{"model": "image super-resolution model", "dataset": "photos of arthropod specimens (BIOSCAN-5M)", "crop_scale_min": 0.5, "widths": [64, 128, 256, 256], "blocks_per_level": 2, "block": "bottleneck", "dropout": 0.1, "optimizer": "adamw"}
Rows from block 9 of a small image super-resolution model, named by matrix and row number. Rows with one number belong to one channel. Each number is 128 + 32 x the weight over its row's rms, rounded and kept within 0 to 255. All counts start at 0.
After each channel's rows are labels from the 100 images, of 14848, where the channel reaches its highest value: "top examples" is what is common among them. Only what is clearly more common there than usual is listed. The data: photos of arthropod specimens (BIOSCAN-5M).
# convs1: 3x3 conv (model.decb.0.1.convs.1.weight, 128x128x3x3, each kernel summed), inputs 0-127
# convs2: expand pointwise conv (model.decb.0.1.convs.2.weight, 256x128x1x1, transposed), outputs 0-127

convs1.57 [181  96  60 109  91 134 106 159 138 108 113 134 124 110  68 109 107 164 113 119  65 100 120 125 155 212 109  67  93 148 125 184 119 126 211 124 108 114 183 116  81 125 151 113 103 185  97  71 126 116 105 190 136 106  79 123 133 132 136  92  72 145 128 123 137  66  89 170  63 162  85  90 154 110 132 152 126  88  98 101 116 136 155 111 102 129 190 108 122  70 142 105 133 151  71  54 140  88 142  90 107 134 129 105 173 130  98 163 140 118 121 110 147 151 150 145 132  71  99 110 133 107 117 129 118 118 106 123]
convs2.57 [152 119 150 205 133 134 123  97 140 149 134 102 107  99 157 170 122 135 147 159  91  74 172 139  79 118 102 135 129 173 126 139 113 117 122 116 179 131 139 132 101 140 146 131  76 116 166 133 134 159 146  75  41 117 122 104  75 148 118 116 187 146 200 162 126 119 140 128 157 109 151 112 139 101 154 140 124 202 139  81 102 166 151 120 143  70 142 182 137 124 126 112 138 108  80 116  73 139 127 125 121 123 166 199 105 132 145 154  86 119 104  87 107 187 163 144 113 109 129 120 178  55  99 164 115 132 157 147]
top examples: order Coleoptera

convs1.107 [ 73 135  71 113 148 156 112 151 108 130  99 103 130 109 147 205 154  77 153 132 118 198 138 141 138 103 148 141 113 100 136 100 116  79  58  96 150  80  68 113 129 119 151 139 121 108  90 155 136 121  71  29 100 120  66  94 117 146 152 155 177 148 120 108 138  92  76 155 143 125 128 124 107 122 119 158 146 139  94  97 100 113  88 130 116  78  78 115 147 173 133 158 139 159 163  78 168  86 124 136 118 103  51 178 154 107 133  71  82 156 174 148 126 101 130 101 118 134 129 141  76  95 159 109 153 177 125  87]
convs2.107 [ 91 133 131 143 102 127 114 169 166 113 133 196 116 197 135 133 114 102  80 149 105 157 134  93 144 165 112 120 141 148 127 132 129 103 149 196  55 173 127 165  77 151 120 124 233 124 140 160 162  97 153  66  72 153 130 104  93 129 123 144 113 116 136 140 133 124  54 113 131 107 151 214 131 160  95 140 108 134 145  96 139 120 113 104 141 133 167 198 137 155 153 155  98 104  91  62 113  61 125  91 180 162 107  94 157 112 119 148 162 104 159  58  72 148 158 134 137 147 131 155 126 233  88 131 110  89  93  90]
top examples: order Coleoptera

convs1.47 [102 157 120  62 110 145 100  57 163 151 158 134  88 126 164 145  91  92 135 126 146 157 191 154 139  79  94 137 111 121 117 108  80  87 113  81 115 172 123 126 112 162 118 109 113 109 163 162 143 110 176  40 102 139  43 155 200  89 152 124 129 125 106 111 105 115  94  95 196 143 166 161 143 169  82 140 152 105  94 193 178  94 162 116 134  89 109 121 127 163  93 134 109 142 113 100 163 118 173 178 131 109 109 137 157 118 114  89 147 119 106 133 145 142 165 128 142 177 141  48 148 129 136 116 112 153  71 101]
convs2.47 [140  84  98 118 117 128 132 126 116  99 151 182 216 131 131 145 124 125 122  76 204 144  80 112 100  84 124 181 134 131 173  96  96 135 130 150 135 121 156  54 117 166 118 125 147  94  85 133  70 134 115 109  75 115 163 118 110 170 162 127 178 124 110 125 140 131 119 117 173 166 128 180  92 196  86 126 101  85 106 136 153 156 117 117 126 155 129 147  91 179 120 128 115 123 128 189 160  97 102  50 132  76 185 105 136 175 179  64 153 114 131  84 147 173  78 177 139 159  78 148 198 121 185 134 141  79 121 137]
top examples: order Coleoptera

convs1.37 [ 81 146 121  91 127  54 149 119 125 154 148 107 217 143 145 109 150  80 173 150 158 115 129 124 149 110 175 170 125 149 112 140 135 135  77 131 140 112 147 103 117 126 133 180 141 102 117 127  88 185 129  54 101 135 120 127 179 116  99 154 182 176 113 134 141  78 160 149  95 134 154 140 127 112 196 163 105 162 114 127 173 142 124 107 137 118  72 102  88 148  94 145  79 155  91 133 173 102 139 153 165 128  91 149 163 184 135  79 105  59 137 111  77 104 123 103  88 134  86  97  98 155 174  88 133 165 214 137]
convs2.37 [ 73 157 149 166  75 140  83 113 159 175  94 136 192 149 113 189 132 102  90 101 139 134  84  90 129 137  83 145 167 130 138 126 150  97 155 128 143 177 156 117  70 122 170 142  90 159 136 131 166 122 162 159 124 120 128 148 144 145 127 138 148 125 139 155 128  99 128 104 102  86 179 155 150 133 132  78  72  63  77 132  96 154 143 103 164 125 169 104  96 126 142 111 202 124 145 194 150 153 163  85 165 115 106 111  63 121  65 154 167 122 164 119  45 107  79 153 158  69 124  65  94 130 176 116 107 170 121 172]
top examples: order Coleoptera

convs1.27 [164 188 146 139 171  93 149 122 116 151 150 119 131  96 166 144  73  83 126 150  97 120 163  83 119  60 125 152 144 143 127  92 120 157  69 102 111 119 140 153 145 134 140  54 153  70 136 124  94 136 145 141 129 134 135 148 117 122 146 172 183 156 133 118 106  85 129 155 100 100 147 163 129 107 134  80 109 161  98 208 144 114 101 194 120  90  83 135  66 149 104 144 128 123 237 149 121 152 173 138 123 126  78 145 166 122  61 142 102 154 135 153 135 141 128 110 114 158 151 142 106  96 149 238 114  88 117 136]
convs2.27 [101 138  91  56 126 152 149 157 105 131  70 156 152 175 155 166 202 161 172 144 138 148  79  72 160 130 155  80 116 109 115  88 109 167  96 169  95 129 135  61 144 130 124  74 163 146 130 109 152 119 107 119 108 149  91  49 192 143 152 134 139 143  91 138 150 167 121 156 131 149 131 136 187 198 128 163 179 146 117 172  54  92 143 156  91 124 138 140 122 135 120 143 202 146 151 102 164 156 121 213 183 150 134  80 134 158 151  99 190 129 106 139 162 109 113 180 145 173 125 159  52 163 153 111  87  87 164 118]
top examples: class Arachnida; order Trombidiformes

convs1.73 [150 172 148 116  71  78 107 140 135 144 205 140 144 149 127  92 191 125 121 180 160 122  84 135 181 130  98 135 131 145 115 124 119 130 183 127 166 204 163 129 133 107 143 135 200 162 116 121 145 170 125 139 120 135 154 179 143 135 122 179 134 165 184 199 135 179 126 115 100 193 129 129 172 120 200 153 133 131 143 123 122 160 213 146 172 152 106 140 127  83 114 116 103 172  99  80 167 172 113 116 139 156 110 132 103 134 125 124  82 158 116  97 127 144 186 160 129  71 160 115 131 157 144  85 166 110 161 173]
convs2.73 [101  93  91 130 119 134 138 151 203 117 113 114 221 129 112 165  96 108 102 148 149 171 137 116 118 116 129 184 117  65 116 157 137 141 136 122 149 184 136 151  54 141 138 103 108 127  28 100 118  94  74 102 118 107  88 166 128 117 105 113 117 143  63 120 121 154 144  69 164 117  93 180  99  96 154 117 128 121 143 161 101 169  89 182 101 133 161  95 161 197 149 154 150 134 127 111 124 171 149 112 151  82 126 125 130 169 182 152 151 216 126 126  87 167 114 168  99 131 110 114 158 161 103 103 117  92 131 174]
top examples: order Hymenoptera

convs1.120 [150 156 123 147 150 126  83 126 139 136 143 198 139  97 106 151 137  19 125  94  77 129  73  90 125 175 107 161 103 119 192 153 115 112 123 119 125 193  50 139 125 108 154 123 103 173 143  90 158 132  76  93 124  63 108  91 169 122  81 124 104 150 117 142 103 108 131  98 164 119 166 142 153 118  61  92 111 137 159 113 118 115 135 136 111 133 105 154  94 148 125 132 114 134 154 116 158 112 167 129  87 181 177 146  68 100 176  98 137 181 148 175 151 114 135 168 119 140 187 143 141 124 127  42 145  98  90 109]
convs2.120 [109 161 164 114 124 136 113  71 155 118 154 154  89 131 126 136 154 100 148 116  79 140 154 146 134 113 182 130  58 145 101 180 133 165 210 161 107 141 135 102 105 148  85 135  85 148 132 123 144  78 109  86 115 135 159 135 117 121  98 165 109 115 144 162 101 140 118 143  83 162 107 141 149  91 100  68 138 105 133  92 124 127  77 116 152 195 133 131 192 171 154 175 140 120  76  73 119 110 142 133 171 168 112 123 120 116  99 160 131 143  85  90 140 166 164 113  86 164 115 151  74 155 102 131 139 123  55  86]
top examples: order Coleoptera

convs1.48 [147  53 152 135  95  84  95 113 153 145 202  88 137 144  76  89 110 112 111 135 112 112 120 114 165 210 184 110  81 100 133 150 109 137 140  97 130 177 102  89  44  99 102  85 130 188 155 100 148 101 101 209 113 130 132 107 149 116 123 138  99  72 121 102 126  98 111 164  91 152 100 156 127 135 161 131 121 120 139  43 135 139 144 131 113 127 154 144 126 118 106  90  89 182 108 136 137 121  87 116 102 135 123 118  80 155 137 146 180 184 178  73 152 135 104 170 110 129 115  97  74  90 130  66 134 151 120 156]
convs2.48 [151 103 114 134 158 115 110 115 120 148 154  84 161 103  86 134 120 100 140 142 132 124 160 146 176 130  85 113 147 155 140 133 141 150 161 144 151  85 131 146 120  99 144 100 177 116 112 118 148  80 114 116  94 114  73 125  94  88 142  75 143 174 105  96 115 123 149 125 105 119 127 193  95 110 108 135 124 194 177 166 127 149 122 126  80 118  94 172  99 119 149 103 129  27  75 118  93 102  87 102 169  92 126 116 118 143 172 134 113 129 105 196 108 179 151 118 162  93 153 123 160 124  82 132 153 169 176 202]
top examples: order Coleoptera

convs1.85 [ 88 179 103 189 158 128 117 106 110 168 123 152 136 127  93  92 116 214  60 145 154  91 118 139 159  50 107 149 131 157  93 199 101 115 138 108 139 177 128 155 101 134  94 178 131 126 113 155 159 111 119 178 101 108 145 123 128 140 124 131 137 195 128 129 115 177 174 153 124 183 153 104 161  96  77  85 148 107 146 125 134 153 169 159 157 153 157 110 101 102 137 109 119 176 140 116 133 140 159 167  93 121 153 149 158 146 159 122  86  68  99 139 104  60 190 120 167 154 172 166 176  99 157 164  69 156 123 101]
convs2.85 [ 87 111 158 116 135 121 121  78 153 154 103 128 118  96 169 120 140 196 172 137 118 129 100 132 147 134 159  95 143 144 100 105 120 121 149 133 132 174  91  73 117  84 139 109 101  82 139 107 126 100 168 150 121 129 134 201 145 115 105 152 100 109 103 160 142 132 117 150 108 138 182  61 138 174 108  90  88 124 157  84 147 116 129 156 125 139 175 147 126 130 132 106  96 102 161 172 166  61 128 129 107 157 104 128 179 152 103 182  65 121 122 187  71 117  94 178 119 134  93 110  76 135 168 135 102 107 116 148]
top examples: order Coleoptera

convs1.108 [222  98  66  78 137 109 145 147 127 141 136 133 122 116 106 149 133 164 147 105  91  96 142 148 115 230 128  98 121 110 143 124 124 133 190 152 164 154 152 129 105 140 151  92 117 255 121 112  74 125  99 200 145 167  96 103 119 143 158 117  81 104 115 146 158 148 112 149 109 150  75 134 105 112 154 144 131  97 119 110 121 153 157 112 122 113 129 125 127  30 128  91 114 152  82 160 122 117 129  70 130 157  97  99 141 142 121 120 120 134 130 104 141 197 105 168  88 134 134  98 117 110 111 132 115  84 110 189]
convs2.108 [108 126 181 187 175 115 131 150 115 156 176 114  17  59 124 100 136 141 160 196  63  98 193  97 145 138 132 138 106 143 165 155 150 123 115  89 155 144 103 188 166 121 152 148 134 128 153 125 197 149 125 108  64  73  75 134 119 131 102 127  98 157 121 103 162 138 166  75 125 107 111 156  73  85 177 120 192 154 156  79 175 159 173 117 111 133 147 127 136 122 163  97  63  99  91  98  69 159 138 148  62 138 165 143 173 125 141 189  78 177 111 103  85 117 161 105 145 122 130  53 143 155 100 138 138 146 166 160]
top examples: order Coleoptera

convs1.41 [167 100 151  80 118 108 158 211 139  86 105 163 128 163  76  88 169 159 106 140  90  79 143 104 129 201  98 129 132 124 133 141 143 127 179 156 112 176 192 144 122 109 157 190  92 187 133 181 115  89 108 209 129 130  70 189  71 103 114  98 122 117 143 165 124 177  88 149  84 169 115 123 134 155 164 182 129 102 127 117 129 183 153 142 163 111 139 115 132  86 172 126 144 159 139 142 105 172  94  83 133 150 148 128 118  87 147 142 153 173 122  90 147 170  90 121 149  99 132 145 114 156 131 143 152 113 161 175]
convs2.41 [144 161 151 133 144  91 134  62  84 178 113  83 131  84 181 109 132  99 154 166 128 114 123 106 128  96  87  76 213 119 127 155 142 129 141 126 183 145 140  90 177  79 110 169 123  88 135 186 140 166 111 157 127 118 130  35 174 159 141 113 149 153 147  69 147 129 116 145  74 178 109 129 125 153 141 107 183 158 148  53 140 143 126 141  94 171 151  94 131 155 114 100 164 150 142 148  93 121 145 149 127 112 138 156 127 133  57 100  73 139 100 154 163 162 121 132 209 159 103 106 144  66  68 106  85 148 122 100]
top examples: order Hymenoptera

convs1.102 [144 103 111 144 155  84 108  98  71 109 153 131 142 120 130 131 135 105 128 131 132 137 196  91 124  86 147 140 114  87 108 171 102  82  65 132  71 105 115 111  96 115 131 135 126 117 102  83 114 104  88  98  99 116 105  90  85  99 147 173 194 136 129  96 101  91  80 129 189  96  88 109 136 127 106  89 132 179 114 170 152  91 100 119 151  96  99  99 126 110 116 160 150 130 178 171 136  84 126 143 119 100  25 140 201  36 109 108 146  80 138 146 117 154 114  92  98 104  81  96 141 107 180 177 151 142 126  93]
convs2.102 [117  82 138  81 121 123 153 141 148 154 145 161 177 180 141 168 151 130 137 148 180 153 120 100 118 113  93 114 170 157 154 152 129 112 161 189  97 147 123 126 142 121 112 136 169 135 181 189 184 170 122  87 183 119 135 115 142 153 151 112  84 133  76 193 148 167 131 157 153 114 101 144 102 113 146 157  97 101 112 146 140 110 143 123 101 186 153 130 145 137  93 102 165 140  81 122 208 153 162 157 160 173 172  95  88 130 128 170 151 144 123 118 108  86 147 130 125 119 157 115 109 149  97 125 112 107 148 118]
top examples: order Coleoptera