Rows from block 5 of a small image super-resolution model, named by matrix and row number. Rows with one number belong to one channel. Each number is 500 + 40 x the weight over its row's rms, rounded and kept within 0 to 999. All counts start at 0. Numbers have three digits each.
After each channel's rows are labels from the 100 images, of 14848, where the channel reaches its highest value: "patch colour" is the nearest of a few named colours to the mean colour under the peak; "strongest on" is what is common among them. Only what is clearly more common there than usual is listed. The data: photos of arthropod specimens (BIOSCAN-5M). In brackets: how many of the 100, against the usual share in percent.
# convs1: 3x3 conv (model.enc.2.1.convs.1.weight, 128x128x3x3, each kernel summed), inputs 64-127
# convs2: expand pointwise conv (model.enc.2.1.convs.2.weight, 256x128x1x1, transposed), outputs 86-171

convs1.124:470468495576525490540535495518540536541526480471454583493524553521498530529537464543467492575433516478510464423542460458511515508487535493546440547516476495478490423384490539458501554462543493
convs2.124:516490498540484467513504564586507547457523545457532523503473520458496542390499566568443481523530425411526499487522508490488452505516489470494504508521491511448463499456421477572490460498498545505455453554552550519497458475550436522541468505510553460469488448
patch colour: grey (56 vs 12.9)
strongest on: order Hymenoptera (45 vs 20.4)

convs1.71:520534505519492500543472479484467490508530533531502530471502516475479487453471458545562512530504523511482483519504388500464549524489540496528508554466499562470447503548504518529584579438514455
convs2.71:466432437527510481543478510476544489560474491514524513494487480516547582432479536444495566536467521485559549509528581491522482484596435479500459494491478490451478495420455569511480476425464471504487478539500507468546504518460486523511485455447498530472511504
patch colour: grey (60 vs 12.9)
strongest on: order Hymenoptera (53 vs 20.4)

convs1.17:469469493518445547496497467467487482507496547508434536494523433543521513556472441528473437515481475507520490479532528491504499527553535482562532512497484519486584496576457499469461516622475495
convs2.17:486532491433526480498549522554458442430506524495489484553459553516464529500503506490564503480499470515470437535572478516485492510469502478504514477478490432487542502521519493509570543429489502487477475494479478466474524536500559581506440510523519558483491523
patch colour: grey (49 vs 12.9)
strongest on: order Hymenoptera (47 vs 20.4)

convs1.26:572466535525478501443498479437558549582507463470412562486497511488533450524511534466494456424519510515521480496478530554480491411526485515524569458525493541414488457460454485512481463532480552
convs2.26:490487481518531487497487525586482469527450545469452470431439520524435546484573451513530554504513503440440517488561428409500444518449516452522494453436488475466584525536516504439474583466506496468515529506414516467486496458390504516490540498521497561482490534
patch colour: grey (53 vs 12.9)
strongest on: order Hymenoptera (42 vs 20.4)

convs1.45:471572519565504403532530498457495444539525478490496512468485510468472464497489495470516504443476461502504517518530492457503460401432568417520510504500469492477453469476518557457440493475511501
convs2.45:534496495508505463543573483514512513554481585427472491416473509492469575424495539474463537556547425469555522525541481506528460510493524503516514434472481549494538558475442550501461524447466514464546490534516515501516502450425488500590541431462565558523485522
patch colour: grey (52 vs 12.9)
strongest on: order Hymenoptera (54 vs 20.4)

convs1.126:525580557463526537489509491454500514477480489506470431530458452495487550535468584525523586494537469486528520462449567566529508493482458505496519501521610506518446487555494450423485521516453526
convs2.126:486452546478483561454491461446425418466534457479499541504487466512496544476501478522493497462459439502432509441472481521489542458460485525504478502540566479495445460434472449510527516444507519514491488432453438457488553478476592447494431470480526480460481571
patch colour: white (63 vs 31.8)
strongest on: order Hymenoptera (41 vs 20.4)