From a checkpoint of a small image super-resolution model: 50.4 epochs.
Rows from block 9 of a small image super-resolution model, named by matrix and row number. Rows with one number belong to one channel. Each number is 128 + 24 x the weight over its row's rms, rounded and kept within 0 to 255. All counts start at 0. Numbers have three digits each.
Before each channel's rows are labels from the 100 images, of 14848, where the channel reaches its highest value: "patch colour" is the nearest of a few named colours to the mean colour under the peak. Only what is clearly more common there than usual is listed. The data: photos of arthropod specimens (BIOSCAN-5M).
# convs1: 3x3 conv (model.decb.0.1.convs.1.weight, 128x128x3x3, each kernel summed), inputs 0-127
# convs2: expand pointwise conv (model.decb.0.1.convs.2.weight, 256x128x1x1, transposed), outputs 0-127

patch colour: brown
convs1.126:146123081103109099154111147128129158138212161145138117134136136118144116135155132133142157117118130136153136165167109121166124090105137128146166124140140129117159077142116148128107121142153189142113117140101110179139157133174120148130141102142106173131129149104176136129153118111157109145134153119111126142132168160137124133165130178121130153131142115110111160103117113121145105142208
convs2.126:135145146130148138142136110095132106110108156081120132134156073121152149123111127121137167128130122133162146087097093140162104140164153172161113135194097153112103133108189125144122151173116060148105157132100098107173108115126166169145114085152102182162121152128154116123147107136126154087112111161116102141161157133133142158160132113098094136147107151156155145145131087056141116153117

patch colour: grey
convs1.79:078123096088150114103099102098051120119125115183120123116127081153182127130084142112136108128108083135124107119117089120143113146146098106114112089134134139144144069107118134109142135134108098137115116119181099136135094118087130128128105108130111058094110130134121086119129136155086152163117103111132127102116110116103109117126108130155121106109121112157148146110140135121124138165109
convs2.79:154177169128063120130112182141119151135149145101142137100153149077139123121144106152153127153109119149099114142121127162139136117127137167151140163141125093126118152046122172168118129147136113132152092112139117114107140145120123099126120081112115130099143123127144134088115139134124110127129172124105123091101122137125111117155141126097130138129143135105125143164125117163118132124119

patch colour: grey
convs1.15:073132120170128135142111133134126109110106125192061100145150120087146130117120130124152126137111119152076113119113142121154111122118136080134119114136159049141111090112135128109150107101143139143124101128134078129129125095130094101129117137122112062163134129113148118149147119141094154143103113105137125093099175175154127120102130109118094115157107135137116131075112111156114117129103
convs2.15:089104124099120143083199117113103162153124108115101112132090108150143093153165125105106151144124165095118175096118126149112168183106163115099094133115148133143152114129090102149175154144124142153123121107143115150081156109092147136156136161140119121107144135106098127086124133111130112137104147133121113131169112124163143107165114173152127118113107142152112137146192133138139142138159

patch colour: white
convs1.38:069162120174161109116104098136123117134135148188116149137115142147151155117088138155135131113138117105086110148109075126162125116125128041106134127141163104111132106124108169137149151138105107122133127110132128166147088130122135138115108142160125081132130122152114155141109096137095158124138126156147119097109116138101120108120101161130134091130125159142134153144126084075118115120069
convs2.38:134102118124114110147221156115111143184139119142092126096122162126136115135142120166129101143126136114112112142148126215099157150132124129091126098079166119117121108165119130115129127142133132130171133066170112119113114104120136111077119116130138103132135098132137131124133124103132159136153160127058142116103121139152139121165152149099105123094136112120127121182156129146115133110140

patch colour: grey
convs1.110:137134168102158138143170149123080139114116147110135194153124131108115135118130100101129104127068123127167144122119141175153115138104152184153132106139113175139144111140116120096106178125115154114150103168115097094121139116139125131139169127115141138146112144056116108134119122145091141138089111126082142102127106136138110130166174145128116143122123109119094123124167102103141094139167
convs2.110:118096133148132174141156108184153130116099135164128134124144140148163092112097156125112112161101122140135114124080150171159133177117159155103111149110093148124122139161159110133109133172073131102167128060106112110145137100166118136178165162111161127118100094118105128088098093161153112085126178166107118113106111128126138135109120142119106135119080130122142095119150146086150143134143

patch colour: grey
convs1.68:079115103132112138120103114151108127151110108175149115115146128142160122083111104102103130092142169074097100073076106140121110137213090052125112137112129102125106141122116122143156130139115110118135105111141106130116111133125117119120085095134113097149131108107119131184138144117087154120112108137135130098119132166135160127107099130152109105138102143139123155128110161149128150129113
convs2.68:148109137156124131137133114150131135146167107161086148119121122140100153122133134147105159116097121090131109139132091153081135106188081133136079114158115121136146168172109138121168115158142111134132115139151148123081158110108131111132106106121123142125185132157131145102135139117131199121153138108127120147103117141140124103153127198122114108128189127170114142107146156152134153140083

patch colour: grey
convs1.121:150138132118112145162160124125140152104145135118169115125192081110136096112165099074124094097107138147142143105125184117137161136120153148154147105150155122147093121139132114114173121120115161147129146143113122120156125151137130129113131143102135134193128137165140127118141119131073115173065146142110159123119100135128148146108150096142127116198143121131120137132173120148172146155129
convs2.121:129112094134127118148159081139127108179128120164132156082130109148086144129144130133135129122121132108128103132073127155119120173140084145116086154188082138159137133117155151106120119126130085158112151118144121134145117116157172123178137149128141172154141123144094129133124120133163161123124160127148132131130128085106145133139161172125146088135136164125174125130127171127151155169087

patch colour: pink
convs1.103:120131138114154101082078108112096129129136147170148136139145132133118150126091140164131098121138050118122144139120105090148142149166149127093127106143127102093119067105126140126121136155121107136169149136167099162098118090133123083138142115165105109091103124149138129132100141100144162147087134118174126121107148133101114106148103121099135090112120143192121132145100123142107125145089
convs2.103:154130116151079129126178175125110158179149150126105117104146149113139101123170123174132116150123137140093112137152118151096155143131128152094134150103173117072113130182116116112111110146130128125176152067175121125160100107125125123068130135159145132131121105128147155112139134097113168129161181141076160087113123159149123147179173133130083130131121111134140131154140123143139133123094

patch colour: grey
convs1.33:112149129138143140134126186130110125096112104147105156099121109116125118151167138131121143100171123130190127129161159128093147134157138082136108108090123146142123110131132131108126126101128111098120134149115128140137170158112114131092139096111163150106123129166148116117136122112124071100188143110130084128203138091143118180134163114107095090158110144140128159148111115089118151136103
convs2.33:157138104105123142123086141074162132089121087087117129146101132115127143117089119132114124102130123149110101146136150108130100125144085109079099073122130123138129142135115106099128165137144114060139118113139148133127152147124116122136118164116105109122161098114112116159138180138134108117133134155151123110127172150094159147111109129134143142174198078074132189112108186153133093123130

patch colour: brown
convs1.93:108134107148114137103137130118129117151110128133167137145103116148133142102142137108165126117131151163109105125132125129180126103134104144176149083134175110158122137119110098149127079152138138126097121101128136113114080142135157153154135201127122162131127144068119138146095132115090149080103141162116143150064119092106127067103118152167132115125111123116126133185139115124131136132164
convs2.93:154086088153159125123169125154158133170133126159101101132105155150118112108110138148119143169092119123114113135125120167090162126123159136128154134142130128117133117167152127146115135143084113146158135103161121095145089112118136154108133177122165144134107138134113123157127104102109107102170165122100164123154102127164161110168126135104131127083106128135126117166137134114121167138157

patch colour: grey
convs1.35:132103116077129128165174129142113133117112100113139144092149086116118087112147084077065110109133124102149157097135124127084153162119116162146093114122110159144113152163108088100109122119128135107131082107091139114134143146143136135100104063107124128156123091115132104107128118121155134184094096136101124101124127114127144147136172095122123156133138119118129154143141148079130099138122
convs2.35:139123102143098127124083106082116123155106098125134148110139112108152184142150129132127115128148090158113138151152117152095155111169113170087131115146106146157129141106168131087103130138119096132089119103143128094159145127148129116177114122096104174165130139113119134136162148120144162113112138143132165141163147147102165148124134151172144084138161162126167107121142156145160124160111

patch colour: grey
convs1.61:120101054094128107121120099121171118162104134118125132114127099111116116098124123133095130108093109089145110119138114100100143114106103109139091111125085164094115107144134131144154145123094118130102106161102138109106120119123123099118077137100097123152082128087120161150111104083158143085112078110094120106083127163120158115130075127082122127139127123102113116115139150087128108116121
convs2.61:107079137126154130121108152169127081144161142177136132133117111113153130163084144147123112101126097131126128127177111155144188123128172133131132124130128172107112124078128103138119103145147145119135135141121152142165164092130141102171150087117142118108122167128151115151120139131121177116178111159088126120133134122105127144123124092102135149164147180131122116121156163069136135182123

patch colour: brown
convs1.91:186130093090130126192135112158178105093151119118132123145110074117120126136140151152167124139100102123147129140145132122132107148068141152115172124148119141151128120142134120136157115140140131138103098088131118109113156154121125105166135121111112122136124127111109116116118139120203187153156158108138120140078131165122110125137136126128165167091138140151108147096109106162090123113173
convs2.91:128099137111117137130085107163159132166138118107191150114118157087090133107155077102154153159143084148092118156075108087142137121140145125139139134140126161138133140099133155141117091173151111141095107158184128140123104190148155122129128142143135152089130144148131135098126121137119110148139122100113101141103091126101126094151111120121165167139107162125148161114179169152158171128099

patch colour: brown; grey
convs1.46:165135098111090131129093129151208133157100148167110094159123109121127130110155109129127124166098115152092101122130067117100128107050139092128116102101156138149125121117134138158121080099151138140121154103113126094145133117116084088135127131151095122107122114130113141108139145117143088135134147142121101120098124082138110080134125122146140175099163104150117114117166135118124125135146
convs2.46:153097122122133127114106135135129123119158129183122147161106154092181118145166098118131149134136126106140115138146112173097144133161138139143144094063130123134124155134128134115111142118155131104116127151125117131144149112109087086101138150153121101143139117116162117160136143116130129173141140115083179126096135141183159139132105147119148107162141087095151104139138126133092134126129

patch colour: grey
convs1.77:106184132148133121091101137118117158114176157138150136118123126142134146106116153157119164111133125124132077159173131106175112070158152117138181164101150140092111091104133150108153097168159152125119130123113112142130137137144121118150157121125151109130096111145148134141114134110117100113129180110118101149184168104109127138124155138118070115126115134139160169139141101122146143095171
convs2.77:155139143123152134126101130142156120124105127130138153155129116153120132097083091170095157151098156104136162120089110110111164113135065090122137116159123109172114130159136118142156155167136124083109100118111131110092151154143118113164115097180122118119132146098120119130121146120110151128116124127133068110118124142129110089071130129146176157170147115093129156134122134124097123123124

patch colour: grey
convs1.0:161136146106159111147137095148147146157131123116108125121122097122153104135137106144138127136161101097107122147150100121115129120081120179138128115122124133116166156138133062135107097139122129120151104111151133100105112153140143136115098204125131147123170125087142141132087142105155177099146125107119123121056119205146117087130115127095145141145112148104124111111119134109156087153109
convs2.0:092059096130142118131140131149160108117146091149103154128102146071161147092152113120161142095127134131087127139124124154131149104095173141120127113113112147128121161139117123099099138106103116172128158121140113160119100169119121116140153150157155144126098093136156164114135121165164118142133132147150144138192145146108129146174139143135105131160106145162141071130146109105165137141110

patch colour: brown
convs1.34:075162118097134100152110077150131143127132123143136148113135123149121144105079170151095149134162139106101127157166125149149120162145134060128145161099122133134115118136089116115155079158113142122163130120114110151114118098136133125108133140169155075143144138081104142177090121112137145096082157138151139119086135131159113083114119138109168111127096151129115160120128133141118156148129
convs2.34:161139114156085104135177137146047142167117125124148071094133152126089105134133136166117089142119134161144144136111138184114136124093161143102159149112163131101124112140089110108136120154122118127134121112124110141154116129128111142103151137121137119137118118150124148130134114137103119109133163126113163084098101176144131131184154124124085128107144129125126114180127151127131141122128

patch colour: grey
convs1.60:128111106127137096144143101143153131163102127118113115128093130143159112101136079098105109116111137053095132125116112128090093095103104118152126123112138110113123132147141079156142136147109105138099083076139142128115137169129162138144108146139150124166134106093119143181113103095170170084139119139113121096094133164125149118114089156140139155106096104123099143150087140090129109111125
convs2.60:114078137159152153073135109103118122114145145129138119155121106109111098166139114140124109100123113090121134149141091123150114120121155120107123154130079156061120128143090100118156103114154124158138167181115140189151103121111147177095167130118131093150121104142179111123136107133111112090165099115123144136152110131155173149146117117142089152145132115135121120122135111115136181142165

patch colour: grey
convs1.8:079130104121152144120138129144116099101107110149119100109109116138086124117037128122105090115154141075117139098097116130123122134152107100133127132105096105144059127111121134118152102146125132119128154127137156093135119110149118115133117147134116119102125091119095095145130135109127149133150084174163104096109084110128156145104117096170086148166119137138136118158146133108110167097082
convs2.8:136120123105114161131097112140185148104165095141150136136124161138127105100148111136113133155120111162139130131113125148132155124133117155105135118077162101174158157143130142100114151128143147093115107085182102097143155130150103103126143139123101108111126134111110124092117165075104103146145127114107125131079103158096123119123143155159157156133150123089100134092155160138169123099105

patch colour: pink
convs1.50:098128129156167119070126145134096128144098122178121110094081164113119090104099096129135143115156109080101106149113101143136148120171104127138093111124110123134116146121133131144119086148092109094091136135112145141097104115120078127145114114070114111119119121098135108153095126113100177106125113159130103089095145154134108145125132094104112119151113130110113115168083115132143126085088
convs2.50:130015118140145125101134180114083140177157106111103127114143133149136120104163178165106104102132146096151160109152125110105182151082114171143131146152101129093139135150077119167160090119163123171113134100150100129088117140106138141114107152098121112126136133150103140102150104146152108090163107120155156124157128109104104091135110152115117129118136133142134122129157114132160100127155

patch colour: white
convs1.122:117157105131190118145123159155129168129109147190116113113132163107154092148090102157140117128059101158115117179129149138153145148099158123098121133127142113160122158151120146126140134143140114105152135135123174150145127141169102143094145159123131159124115129118163116099130125118115189170140152134144111109171144173157118089102127140145095112106148141150100140154116135163141115134136
convs2.122:103144122090115167142108091145169133171117174145152171149136124097100182155136169112115134137151122157070125131125106114113126132144067127143128143154154147207163123119158141109152115112163146143136144180141122134100112132128145155117132116121134167118124121148114136105154135171138117138143122138147102142144139146101134138132152114149157116168121135148117131098130107130175145120099